From a checkpoint of a small image embedding model.
Model: 9.05M parameters, norm layernorm, moe expert_choice, num experts 32, patch size [8, 8], layers 8, width 256.
Training: soap at rate 0.0018, 12700 steps, batches of 256.
Data: trained on retinal OCT scans (Kermany 2017), 98430 training examples, 33.0 epochs.
Rows from block 3 of a small image embedding model, named by matrix and row number. Rows with one number within an expert belong to one neuron, the router's apart. Each number is 128 + 32 x the weight over its row's rms, rounded and kept within 0 to 255. All counts start at 0.
Before each expert's rows are labels from the 100 images, of 14848, where the router gives the expert most weight on average: "responds to" is what is common among them; "colour at peak" is the nearest of a few named colours to the mean colour under the peak. Only what is clearly more common there than usual is listed. The data: retinal OCT scans (Kermany 2017). In brackets: how many of the 100.
# router: router (model.blocks.3.mlp.router.weight, 32x256, trained with AdamW), inputs 128-191
# up: expert up (model.blocks.3.mlp.up, 32x64x256), inputs 128-191
# down: expert down (model.blocks.3.mlp.down, 32x256x64, transposed), outputs 128-191

# expert 11
responds to: finding: choroidal neovascularization (100)
colour at peak: grey (69)
router.11 [120 142 118 101 186 151 146  87 154  65  64 141 157 150 179  99 134 159  90 132 135 103 189 102  93 130 135 172 122 133 138  95  92 118 153 108 145 106  95 179  99  69 133  95 163 117 111  70 152  60 105 151 141 127 120 162 101 145  88 158 148 121 127 204]
up.10 [117 124 202 137 101 112 110 142  77 155 135 147  76  94  53 153 159 115  77 120 104  88  89 125  98  87 125 133 147 140 102 142 132 126  71 144 138 115 123 136 170 143 104 163  83 171  84 160 146 124 176  74 183  76 122 176 150 166 161  90 103 103 153 137]
down.10 [ 85  96 105 151 164 142  67 173 143  86  80 165 116  80 148 117 106 105 126 142 165 133 156 119  74 119 122 166 117  94 179 171 122 127 148  99 139  67 181 138  93 148 107  94 122 172 142 166 139 115  92 126 147 169 117 136 153  95 172  99 155  76  43 179]
up.11 [175 106 101  63 129 110  91  39 135 123  86 143 116 128 138 146  82 149 159 142  62 181 153  60 105 150 127 133 122 132 144 125 126 112 137 121 159  87 187 127 157  72 182 120 123 187 143 136 171 131  86 114 105 140 143 134 130  84 119 147 145  94  95 122]
down.11 [121 166 138 145 110 107 142 130 153 114 153 146 127 131 164 156 160 162 152  73 113 147 121 215 169 142 193 155 149 117 136 166 174 136 123 154  98 128  84 101 139 114 181  49 142 197 131 147  78 173 135  77 110 100  69  96 187 133 163 110 136 169 132 138]
up.12 [135 160 209 151 153 155  94 144  31 161  99 146 120  89 114 155 183 120 160 112 125 125  85 115 137 118 117 130 144 139  68 131 210 135  86 169  86 138 111 167 119 117 124 109 107 138 158 137 143 140 104  93 168 137 122 174 146 126 149  81 109  70 120 102]
down.12 [100  73 120 159 104 190  82 109  90 142 100  70  97 134  76 170  99 171 129 125  98 162  90 152 126 160 142  60  96 129  94 105 138 108  92 120 123 137  60 140 124  83  98 103 102 115 160 117 160 150 141 152 116  67 126 137 145 110 136 100  77 108 123 169]
up.13 [124 132 143 201 161  49 143 144 137 113 137 103 117  74  92 128 138  81 122 109 126  99 107 151  92  68 155  95 159 118  97 193 142  87 140 124  76 199 153  98 138 129 105 114  99 114 130 158  69 117 176 125 145 129 138 198 161 179 182  68 109 120 171  84]
down.13 [ 95  55 154 125 146 144 128 153  78 118 154 103 110 101 123 116 117 116 111 160 139 160  89 205  95 162 179  81 184  89 153 125 120 142  95 129 176 160 141 101 161 129 141 160 103 153 198 172 125 169 128  78  92 114  96 105 157  99  85 162  97 142 116 100]
up.14 [130 159 166 131 112 113 111 139 143 138 128 115 110  82  88 116 135 120 143 114 130 122  92 122  81  76 113 118 143 131  99 173 179 103 128 139 112 180 129 136 160 145 142 137  98 143 166 175 121 122 167  70 122 109 117 182 132 165 177  78  99  60 179  71]
down.14 [ 74 116 135 134 169 140 153 121 140 113  82 126 196 180 171 145 134  65  84 102 177 161  60 137 136  86  78  85 115 100 121 110 172 168 168 114 109 121 110 153 124 121 192 156 143 140 102  68  94 127 117 129 113 170 183 140  63 179 116 116 212 125 121  59]

# expert 31
responds to: finding: choroidal neovascularization (72)
colour at peak: grey (51)
router.31 [100 142 108 162 174 211 130 164 151 166 169 151 120 134 105 108 124 154 169 130 151 155  98 109 103 105  99 146 160 127 120 134 192  87 134  99 144 140 134 130  97 139 150  89 107 133  86 140  91  90  82 104 118 168 138 112 105 140 161  76 124 107  97 175]
up.10 [166 114 119 146 166 106  76 101 123 108 110 174 121  54 110 118 203  92 116  99 115 117 125 122  80 101  89 130 147 158 120 218  69 142  89 157  82 141 104 144 114 143 123 184 116 113 134 122 120 131 128  80  89 101 135 148 153 111  89  93  97 136 170  82]
down.10 [ 99 100  82 140 151 119 147  86 116 127 110  88 107 119 156 209  63  91 130  86 137 152  47 129 113  56 113 152 141  82 121 212  82 127 172 146  93 126  70 138 115  75 128 131 152 137 109 151 229 130  83 123 134 137  98 155 153 127 129 125 105  78 161 119]
up.11 [130  93 146 120 139 102 126 146 110 110 146 104 106 122 146 135 107 170 147 142 148 130  98 185 161 119 137 118 154 149 106 154 109 158  79 154  24  82 152 102 164  92 113 169 156 113  88 118 109 146 128 160  84 129 113 137 107 136  85 101 183 145 162 114]
down.11 [130 176 130 117 146 168 113 107  98 155 103 109 122 136  96 194  94 114  91 157 143 116 181 103 156  99 102 138 151 141 109  97 138 147 109 141 145 176 121 114 169 132 125 131  90 149 152 131  88 137 137 139 120 124 143 136  66 141  98 130 152 142 183  83]
up.12 [ 75 167 161 137 159  96 125  62 205 105 153 177 122  80  99  75 139 127  98 103  90 112 170 157 133 114 134 104 168  98 119 149  87 135 177 173 108 135 109 125 112  99 107  94 105 157 128 159 133 125 125 113 132 126 120 147 150 129 104 148  59 161 164 168]
down.12 [114 129 116 127 148 118 129 151 176 116 134 187 129 194  96 134 117  75 121 132  73 182 126 123 111 184 152 167  82 121 159  85 129 121 134 103 143 122 120 104 111  99 188  71  92 155 102 127 136 154  98 100 158 177 139  76 106 113 161 124 119 179 190 127]
up.13 [149 138  77 177 122 126 135  63 114  82 134 167 162 126 134  90 127 145 106 129 141 137 104  87 130  84 126 110 128 186 127 161 155 103 161  95 113 169 119 142 122 179 119 142 158 114 107 126 156  84 132 119  64 140  91 149 142 163 124  77 126 105 135  83]
down.13 [111 142 138 170 157 116 142 138 163 101  80 108 122  90 168 148 138  88 152 111 148 108 116  87  86  85 138 104 117 132 139 180 150 152 147 168 144 108 109 162  68 135 132  94 208 173 156 121 132 110 146 115  89 152 133 156 124 127 135 158 147 131  67 109]
up.14 [167 170 138 128 105  98 134 134 124 128 156 122 117  55 144  89 141  92 122 156 112 102 100 124 149  97  98  72 116 129  70 166  75 139 146 154 121 114  95 168 145 118 118 164 116 140  76  92 105 133 146 118  79 114 122 155 127 104 147 105 127 196 153  89]
down.14 [104 149  96 156 153 123 144 132  86 150 172 185 103  89  96 125 141 162 157 123 128 129 143 114 102 129 109 108 170 157 120 121 153 152 137 114 200  84 106  96 145 148  77 166  91 105 160 136  86 108 179 140 156 161 133 109  87 103  90 101  95  97  62 128]

# expert 8
responds to: finding: normal (99)
colour at peak: grey (56)
router.8 [166 156  99 134 187 146 135 106 131 153 158 145  54 115  59 144 119 183 106  90 171  76 171 157 111  93 139 143 135 129 139 161 180  79 147  87 185 114 132 142 138 127 126 112 135 122 126 165 142 124  89  53 123 110 131 153  86 157  93  87 157  77 162 153]
up.10 [175 107 102 127 167 119 111 136 147 134 206  73 108 127 163 108 161  97  99  89  89  98 112 176 164  81  76 176 175 139 153 169  81 192 138 153 151  96 122  89 122 178  46 164  79 141 135  75 132 102 174 104 138 159 146 134 153 117  94 111 129 206 140 121]
down.10 [166 157  84  95  79  52 137 121 135  91 147 182  83 142 175 128  99 115 138 126 168 113 110  32 151 112 148 153 115 140 147 161  88 110 173 175 109 122 163 113 119 112 129 126 135 163  91 147 190 100 107 134 174 110 131 104 127 137 147 104 163 152 151 136]
up.11 [ 73 111 156 137 118 119  95 158 124 131 158 109 134 112 116 110 164  51 132 137 156  96 150 159  84  85 165 124 148 123 151 164  96 118 123  94 112 101 126 128 102 199 113 206 144 104 129 128  78 141 137 197 145 115  96 162 131 115 139 160 105 126 125  85]
down.11 [113 145 141  98 135 120 124  90 121 123 147 149 121  63 128 122 116 161 153 126  60 128 155 152  61 118 147 127 140 159 133 148  80 110  63 123 117  86 105 148 139  67 181 111 122  82 198  83  62 120  88 119 106 145 181 143 107 183  75 129 106  89 152 125]
up.12 [106 151 189 139 156 137 117  87 118 143 143 151 124  70  87 160 191  52 171 133  83 106 109 162 134 112  83 121 136 162  91 164  97 196  92 161 112 113 121 102  99 133 137 154 118 161 122 149 109 124 175 121 185 122 113 157 102 157  85 109  96 153 129  79]
down.12 [133  76 177  86 121 113 203 105 177 126 107 166 148 153 114 138 146 169  88  89  75 142 139 151 138 126 126 159 111 127 155 180 136 126 131 150 164 114 128 143 157 121 106 134 149  89 106  93  81 121 104 125 105  90 144 156 116 116 103 122 136 164 143 141]
up.13 [160 151 110 144 171 152  94  94 118 104 157 152 110 121 124 135 160  99 148 168 125  79 133 162 121  99 133 117 126 125 138 163 120 103 176 180 175 142 120  92 139 184  76 163  77 162 134  82 103 115 146  95 134 149 137 114 146 127 131 127  77 162 100 138]
down.13 [ 85 122  97 108 109 128 114 123  90 135 116 118 115 132 114 121 160 206 141 166  73 117 136 119 137  61 144 100 147 157 135 141 129 103 162 136 113 124 109 110 131  98  89 105  88 129 163 139  83 117 143  90 110 127 161 159 161 172 141 143 110 124 102 165]
up.14 [118 106 169 141 144 142 178 157 163 145 145 126 116 109 109 114 155  79 140 178 142  70 151 179 137 111 148 117  91 111 152 180 118 162 167 153 103  76 132 112 119  79 123 113  77 142 119 102  98 114 144  68 175  89 114 131 181 119  96 135  87 136 113 109]
down.14 [165 142 142 135 112 170 111  88  99 190 153 152  88 122 140 182 123 154 157 132 129 145 119  94  87 157 131  77 172 148 110 143 123 107 138 183 107 110 136 131 185  54 148 144  73 125 109 135 100 126 107  98 155 157 109 140 152 109 183  77 206 113 181 157]

# expert 22
responds to: finding: drusen (77)
colour at peak: grey (47)
router.22 [104  98 113 164 165 123 115  99 155 132 109 144 157 126 113 108 134  98 103 151 114 171 123 112 123 173 145 155 146 158 158  84  81 134  83 164 124 146  94 123  84 140 113 179 139 157 140 135 198 128 117  99 125 135  37 109 148 110 133 168 123 144 172 119]
up.10 [ 95  72 141 162 166 190  82 195  88 105 139 102 112 154  97 136  65 116  68 130 153 135 157 137 148 133  77 117  77 106 131 147 117 188 122 116 148 149 156 184 151 162  79 194  95 148  90  94 157  92 120 103 140 132 139 109  87 124 133 173 139 135  88 106]
down.10 [ 83 111 174 107 197 161 142  98 143 131  61 128  70  96 103 142  55 179 122 224 121 141  99 129 127 160  81 106 115 129  74 136  87 129 125 137  45 137 179 103  97 112  97 157 193  77  92 128 144  99 135 153 119 174 180 133 102 121  87 149 145  94 130 127]
up.11 [119 164 133 138 162 101  59 122  89 120 132 115 119 117 117 212 153 104 129 143 101 116  75 116 114  95 158 107 120 167 116 191 136 157 133 175 147  95 121 151 118 102 103 121 104  67 133 121  50 141 137 123  76  67 174 188 100 199 127  85  99 120  61  85]
down.11 [128 125  63 103 118  83 187 148 143 111 115 134 112 174 132 126  70 146  53 141 170 128 179 107 163 144 105 116 102 125 147  86 135 144 171  99 115  80 139  94 135  56 138 133  84 149 145  94 152 150  84 164 104 200  85 101 123 144 152 155 108 116 107 148]
up.12 [146 128 185 125 114  63 130 136  85 114 119  74 129 119 123 129 147 154 102 214 132 107 152 140  84  63 141 106 128 164 107 182 129  98 130 113 171 159 105 110 143 107 136 101 142 106 140 160 128  77 147  81 172  95 141 202 108 176 124  79 123  96  92  90]
down.12 [134 148 120 144  85  95 112 112 107 121  86 116 124 118 121  83 118 142 192 125 126 175 161 167 179 131 122 137 153 173 158 110 143 131 123 147  85 152 130 120 115 136 152 157 123 110 155 206  49 154  90  91 143 145 198 122 104 125 139 157 200 128 140 125]
up.13 [145 152 146 140 159  77 127 144  63 105 180 111  93 124 117 144 144 137 127 141 159  91  68 132  72  63 121 111 178 156 149 162 162  81 117 101 132 112 166 157 128 111 145  96 125 122 118 133 116  96 149  95 124  58 126 190 186 167 156 134 113 112 120 109]
down.13 [112 121 144 104 111 110 123 146 152 123  81 173 149 124  85 104  91 102 164 157 146 106 121 138  99 100  86 168 107 112 148 103 131  99 138  78 124 145 127 149 146 128  72 112 118 122 139 200 188  90 154  99 157 140 141 113 131 125 182 100  82 164  90 175]
up.14 [148  60 181  80 126  74  73 114 107 142  56 156 129 196 108 100 151 123 151 149 128 142 113  66 144 129 142 121 130 143 122 147  92 142  60  72  87 123 124 127 125  74 119 110  73 159 203 137 154 184  93 148 125  86 132 116 150 150 148 105  62  82  64 105]
down.14 [188 193  92 164 137  87 211 139 150 105 111 123 123 127 118 111 174  51 165 105 123  85  49 136 149  90 143 106 140  76 158 122 127 138  85 114 108 111 137 154  47 183 119 110 140  79 138 133  95 102 171 130 140 117  95 119 156 153 107 104 118  82 120 182]