From a checkpoint of a small image embedding model.
Model: 9.05M parameters, 96-pixel images, arch vit, moe expert_choice, num experts 32, layers 8, width 256.
Rows from block 2, named by matrix and row number. Rows with one number belong to one neuron. Each number is 128 + 32 x the weight over its row's rms, rounded and kept within 0 to 255. All counts start at 0. After the name is the row's rms in percent of the matrix's.
# fc1: MLP up (model.blocks.2.mlp.fc1.weight, 1024x256), inputs 172-255
# fc2: MLP down (model.blocks.2.mlp.fc2.weight, 256x1024, transposed), outputs 172-255
fc1.556 116 [127 129 196 103 132  87  96 156 153  60  36 139 143 133 140 142 108  75 115 117 114 128 152 100 128 119 134  83 134 173 111 159  99 137 144  83 169 102 128 110 115  56 140 124 131 124 158  87 163 155 169  74 114  89 115  91 137 124 105 140 125  97 125 141 129 157 191 138 152 150  86 124 174 166 185 129 111 185  97 146 112 118 147  91]
fc1.558 097 [135  80 106 146  87 133 138 123 104 112 135 148 151 209 134 128 117  82 118 120 116 151 110  41 152  86  65 149 126  97 137 141 109 157 179 122  82 186 158 139 170 104  87 124 168 147 159  80 119 171 191 121 113 132 116 175 180  99  99 143  86  91 149 166 144 137 106 114 153 179 143  93 168  90 114 154 140 146 153 129 141 124 168 101]
fc1.559 108 [123 112  41 107 107  96 191 139  54 118 188 151  94 103  98 130 147 135 136 169 116 165 186 156 138 171 123 142 119 112 144 110 175 177 113 150 134  92  93 178 138 179 111 159 110 166 145 149  54 145 151 174 123 167 126  81 167 154  57 128 148 110 104  94 101 191 105 167 120 128 111 197  83 136 155  84 102  69 125 148 136 193 117 148]
fc1.560 108 [138 170 113 168 184  94 190 167 159 132 121 146  81 212 166 140  89 149  69 145 116 150 111 155 164  75 160 170  96 121 169 143 180 159 123 124 109 162  67 176 157 129 185  79 127 149 132 128 113  91 101 178 135  90 135 115 229 171  75  75 156  67 132  97  91  92 120 144 126 129 144 139 132  77 117 141 168 143 119 131  90  83 124 129]
fc1.561 084 [138 126 121 178 126 111 181  92 193 152 144 170  97 122 120 103 137 128 115 147 112 188 141  64 120 145 137 194 147 171 147  72 112 111 141 159 117 116 148 127 210 129 132 126 135 169 143 134 106 180  95 146 101 116 145  61  67 132 121 148 154  88 117  93 128 109 139  89 115 174 126  83  76 111 134 187 115 147 177 151 148 118 103  88]
fc1.562 088 [130 104 139 148 107 106 139  79 126 129 177 147 144 136  90 113 163 111 115 174 172 172  93 112 130 104 115 201 130 167 157  45 148 108 120 173 154 112 149 102 112 127  96 138  84 158 158  98  96 160 134 167 117 130 129  95  86 200 161 129 157  64  95 132  96 148 138 101 194 135 113 136  76 127 111 141 124 144 150 186 142 128  77  71]
fc1.563 096 [107  99 137 121 122 103  74 111  85 141  74 104 107 182  88 119 169 101 126 109 142  84 147  73 192 128 121 145 137 166 125 101 161 147 160  80 140 131 130 116 151  63 140 104  94  89 112  70 167 164 167 109 133  84 134 118 108  87 146 138 174  95 105 124 110 100  90 143  79 142 149 155 126 144 138 133 176 140 139 120 126 130 144  68]
fc1.564 092 [115 132  95 125 103 143 179  95 210 103 147 161 157 140 110 124 134 119  72 138 158 174 123  68 152 155 101 149 150 142 158 154 104 111 166 167 147 113 154 129 172 155  78 172 101 213 124 133  98 122 111 167 124 173  68  69  78 152 169 135 139  96 120 161 125 125 160  95 101 145 124  75  64 167 173 135 106 128 186 122 127 107 118  82]
fc1.565 095 [101 164 142 125 185 115 159  68 102 115 181 122  76 137 168 158 130 149 191 130 147 149  96 168 195 126  51  82 101 117  98 156  96 143 178  75 123 160 105 141 126  95  65 134 104 106 154  98 101 154 129  93  87 110 110 104  90 139 112  98  66 158 135 149  86 133 173 136 116 112 120 154  88 143 117 123  99  94 146 125 125 148 133  71]
fc1.566 103 [103  89 138 136 165 135  88 148 115 129 125 119 113 170 160 175  90  96 107 108 140 122 107 123  39 118 121 142 150  95  90 108 114 132 118 130 144  96 113 109 162 161 135 153 123  68  85 165 111 124 110 160 119 168 116 105 122 107 227 165 148 164 203 167 154 122 130 156 152 100  77 163 186 105 109 172 147 129 118 129 131 124 181  79]
fc1.568 100 [ 71 111 104 114  62 135 152 139 153  94 143 150 164 131 152 132 126 103 157 130 135  72 130 175 162 143 101 128 144 144 153 200 129 114 136  65  88  96 123 102 115 114 188 133 154 114 136  87  28  70 195 163 157 171 141 122 157 100 131 130  86 150 176 109 149 126 137 137 185 105 160 181 113 138 177  96  81 131 175 116  75  53 148 126]
fc1.569 111 [144 106 106 176 120 126 134 119 114  98  52 186 159 136 117 145 102  63 154  61 172 155 127 107 132 153 133 121 153  99 114 117 119 154 123 118 197 105 163  96 120 128 148 125  89  96 161 119  97 209 113 139 175  95 138  91 172  98 185 148 106 111 159 130 129 122 196 115 102  90  94 153 129 134 106 146  79 153 128 118  64 119 137  89]
fc1.570 098 [119 182 163 153 137 166 122  71  75 176 144 205  74 157 151 105 133 177 146 130 131 139 135 121 156 146 144 129 150  85 149 135 178 156 120 158 157  84 138 144  87  76  83  40 132 183 122 120 109 157  89 148 141 122 130 159 159 135 105 122 106  73  88 159 133 133  79 107 135 133 125 128 142 135 124  94 108  73  94 110 149 107 181 125]
fc1.571 091 [143 116 112 148 142 138 128 121 147 117 168 128 121  96  73 123  72 113 113 158 144 185 147 113 196 114  74 107 136 140 140 103 114 135 151 186 113  83 206  73 176 124  81 174  89 225 145  67  99 101 144 126 113 125 148 110  93 138 181 167 115 122 119 152 105 117 149  93 154 147 137  64  96 143 193 143 117 170 145 121 142 129 104 133]
fc1.572 103 [115 136 134  93 156 146 125 112 148 110 104 215 125 146  89  75 112 102 134 134 151 143  76 129 150 132 112  84 126 153 167 152 132  84 130 136 177 164 162 174 116 109 124 119 116 164 121 123 118 151 154 158 179 169 140 179 123  91 120 192 121 119 195  52 143 152 105 126 138  55  49 136  94  85 120 141 140 137 101 119 116  90 151 144]
fc1.573 104 [ 53 172 106 129 170  93  92  92 159 140  87 220 125 160  84 128 165 167  92 132 121 128 126 170 163  88 107  72 153 123  75 163 135 114 142 126  67 169 125 157 159 150 158 128  82 165 145  52  57 111 139 153  94 101 132 128  99 135  88 112 106 153 145 197  79  93 102 106 142 111 138 137 171 153 151 120 152 153 173  94 157 115 104 103]
fc1.574 094 [ 29 120 154 164 156 125 157 122 124 137 169 133 166 125 144 104 128 148 107 179 133 113 154 123 132  95  85 145 120  67 119 196 161  96  89 132 151 126  96 137 155 119  96 154 126 148 147  67 119 160 182 108 127 134  99 127 143 224  64 127 129 126 126 144 143 122 156 145 113 133 150 131 162 148 123 115 148 147 171 103  88  79 133  86]
fc1.575 104 [121 161 126 137 127 105 180 106  84 102 110  96 123 114 116 135  93  54 113 157 120 137 118  89 226 177 105 119 126 136 103 123 145 140  92 125 130 116 164  72 120 143 140 109 111  80 127  67 148 125 142 102 117  91 120 137 198 130 176 151 125 101  65 101 124 160 113 161 139  89 151  96 113  76  98 138 118  97 130 112 183 126 158 141]
fc1.576 096 [124 126  97 134  99  92 119 135 108 151 148 136 175  75 151  69 176 141 107 135 154 163 173 150 128  99 180 156 110 157 154  79  97  97 131 125 112 153 109 169 144 142 126 100 141  90 110  21 130 113 111 114 133 149 110 109 123 165 151  98 174 115 144  83 121 121 119 157 171 139 129  71 146  96 161 141 150 114 155  92  78 135 153 144]
fc2.556 117 [111  85  83 198 126 125 159 139 128  54 113 118  95 125  90 163  80  40 158 168 195  81 162 130  93 108  79 145 140 123 195  80 109 135 101 131 156 118 151 129  87  89 129 162  83 145 135 153 148  86 131 128  90  94 147 136 125 169 101  63 158 138  92  92 150 114  23 180 102 167 116 130 170 126 166 103  64 113 124 129 136  97 112 133]
fc2.558 106 [211 123 104 112  99 140  95 121 126  66 127 154 131 148 117 166 132 162 125  74 131 117  73 111 142 129 128 103 162 100  44 155  99 138 173 122 153 142 102 133  71  89 113 133 162  96 124  99 181 141 126 153 110 143 103 141 145 162  83 155  94 120 112 179 163 163 162  99 160 131 126 115 125  90 138 109 129 133 133 135 140 149 127 214]
fc2.559 109 [ 88  73 110  84 109 159 141 123 119 120 204 168 118 142 191 150  98 110 107 103 159  90 156  84 151 122  97 138  80 118 182  81 111 129 129 177 115  82 119 134  87 155 111 129 168 189 116 168 113 145 120 110 135  77  88 162 110 166 156 101  74 140  17  97 143 155  90 105 164 141 149  81  88 125  91 139  99 107  82 188 112 149 135 130]
fc2.560 105 [ 95  79 165 141  99 127 143  53 113  82 137 116  93  96 125  62 135 194 113 147 155  88 101 120  97 135 119 184  84 150 125 130 141 133 154 102 155 115 144 188 103 150 124 146 150  70 130 124 102  91 162 104 127 100 101 122 110 123 121  77 103 107  88  93 195 130 124  91 161 211 155 138 187 129 102 202 122 118 127  51  96 109 191  83]
fc2.561 096 [133 137 142 145 123 131 169 130  80 129 104 124 171 182 117 121 122 174 106 137 169 197 114 156 180 119 168 125 172 171 113  92 139 166 108 147 136 142 166 122  98 163 111 118 138  98  56 160 129  65 129  92 122 157  89 188 132 133  82 170 166 122  85 113 103  93 107 107 145 118 147 163 131 117  95 170 126 184  97 122 109 182 104 118]
fc2.562 095 [137 146 111 162 135 111 151 145  75 153 142 120 127 143 100 123  75 190 150 129 126 157 122 125 120 141 122 142 133 156 123  95 119 129  81 157 149 131 137 129 142 193 101  88 111 130 122 171 157 114 152  93 110 152 131 156 113 116 111 138 162 165  48  73 133 135 144  97 112 101 139 179 120 144 127 133  91 101 173 131 116 143 101 115]
fc2.563 093 [120 145 133 127 106 128 112 126 168 132 141 126  94  51 100 149 114  48 104 174 107 101 141 144  99  68 129 152 161 162 132  63  89 161 123 159 135 126 128 177  94 153 116 112  91 118 155 149 153 107 173  97  80  91 137 197 139 128 122 126 120 165  89 131 109  42 109 138 126 171 109 102 147 125 117 114  99 143 101 104 116 127  93 131]
fc2.564 101 [119 166 103 159 123  93 199 160 139 158 100 106 170 128  95 162 104 210  84 123 155 170 103 152 158 127 157 137 163 162 110 117  89 138 127 120 126 113 148  62 103 132 123 131 135  84  95 179 159 143 120  99 115 127 115 153 116 137 102 183 113 105  38  85 147 103  73 100 129 154 153 188 185 113  57 111 156 138 142 154  84 177 115 112]
fc2.565 094 [133 144 108 167 133 144 141 170 209 127  83 103 145 142 109 163 107  87  91 137 138 211 108 126 179 158  92 120 102 104 155  94  82 123 129 134 155  82 146  87 112 169  95  98 191 145 120 184 105  81 123  46 171 122 123 175 128 141  71 151  78 110 164 158 139 120 128 200 125 137 148 111 135 131 117 144 177 162 121 104  87 125 109  91]
fc2.566 104 [138  85  91 121 172  97  92  70 133 123 143  73 197 116 127 130 149  56 102 143 125 134 222 104  98  88 131 137  75 141 174 178 121  90 148  87 107 147 135  98 125 179 118 138 124 125 154 182 128 185 118 120 140 178 199 115  97 142 149 126 109  90 116 173 108 198 120 187 137 109 103 113 117 107 143  94 139 118 113 113 108 171 171 109]
fc2.568 097 [171 109 175  84 187 171 169  50 122  91  85 137 145 123  84 128 159 152 190 128 125 115 130 146 123 135 120  97 181  75 107 109  65 108 147  99  55 116  86 127 112 165 108 100 149 108 140 139 109 147  74 148  83  99  93 104 102 110 124 160 125 157 165 154 105 103  79 175 124  99 129 138 138 118 117 139 119 114 133 129 138  94  82 137]
fc2.569 109 [137 172  81 164 105 199 151 167 148 126 141 102 117 136 109 163  87 149 101 115 195  73  83 123  64  90 111 166 136 136 137  89 153 190  84 134 127 130 128 103 136 125  78 168 106  96 167  86 138 155 135  67 167 101  99 165 114 106 153 150 110 140  86 109 137  60 145 115 105 140 120 142  96 153 135 165  94 133 107 179 181 134 108 134]
fc2.570 111 [129  95  85 119  97 100  93 147  99 102 131 152 148 141 123  96  94  94 131 115 153 151 133  39 139 130  92 155 132 146  86 137 104 128 121 119 105 125 114 102 135 108 139 135 149 161  84 139 157 140  60 149 145  87 144 138 127 159 162 170 140 140  13 133 124 162 120 108  96 152 122 110  95 151 165 122  73 139  73 117 139 128  81 180]
fc2.571 097 [134 164 173 149 122  80 167 133 154 120 148  92 165 146  92 154 124 190 116 117 135 137 131 147 170 128 153 126 169 142 108  93 154 140 118 128 167  93 167 109 160 154 143  81 113  93  47 162 135 130 120 100  76 136  66 184 117 117  79 192 132 110  55  73 142  79  92 110 129 117 177 156 133 125  76 170  96 141 105 113 120 161  64  93]
fc2.572 100 [131 115  24 107  90 162 150  98 192 136 147  82 110 148  70 135 139 103 144  97 130 152  96 171 112  95  64 147  72 173 143 100 100 123 122 112 101 113 106 155 122 105  92 158  88 107 125 117 152 147 105 114 108 123  92 148 127 130  90  70 116 121 112 156 142 126  94 118 184  85 138 100 112 110 109 124 191  86 152 158  90 150 109 166]
fc2.573 104 [205 103 125 119  99 109 128  96 115 136 102  88 157  97 124 125 131  86 103  96 126 114 175 116 117 162 114 127 155 230 160 138 131 104 193 117 145 118 121 157 128 103  99 130 174  63 180 153 131 102 152 108 133 110 139  91 140 114 105  71 116  86 117 162  82  57 172 131 132  97 176 154 161 102 120 125 106 158 116 128 150 155 198  93]
fc2.574 094 [140 129  46 139 110 128 114 188 105 149  80 158 115 154  88 159 143 129 118 143  75  79  80 107 139 100  42 155  83 135 116 142  90 143  84 139 103 109 159  99 115  42 145 150 111 117  72 177 116 136  96 109 102 136 116 123 121 177 105 120 120 126 135 192 156 130 155 171  71 127 144 101 144 103 166 107 147 117 104 150 127 135 158  87]
fc2.575 101 [157  68 133 131  67 165  89 118 134 168 126 183 168 148 142 150 122 138 187 145  84 121 123 154  74  56 141 128 171 147 121 131 105 166 122 123 100  63 156 149 167 122 185 124  74 165 133 111  91 187 123 116 129  70  87 144 152 123 188 117 108 146 105 100 135  94  61 127 110 187 127  86  81 140 158  84 156 183 133 118 119 163 103  89]
fc2.576 092 [166  93 131 106 164  67 154 143 135  91 163 136 110 160 112 101 145 107  84  90 146 108 132 124  89  93  79  98 118 128 124 133 114 106 138 179 135  94  94 165 128 118  78  93 149 151 130 147 122 107 101 121 112 132 212 142 147 176 124 106 126 128 215 124 136 118  50 172 133 170 159 119 123 142 157 127  78 164  89 101 122 127  70 116]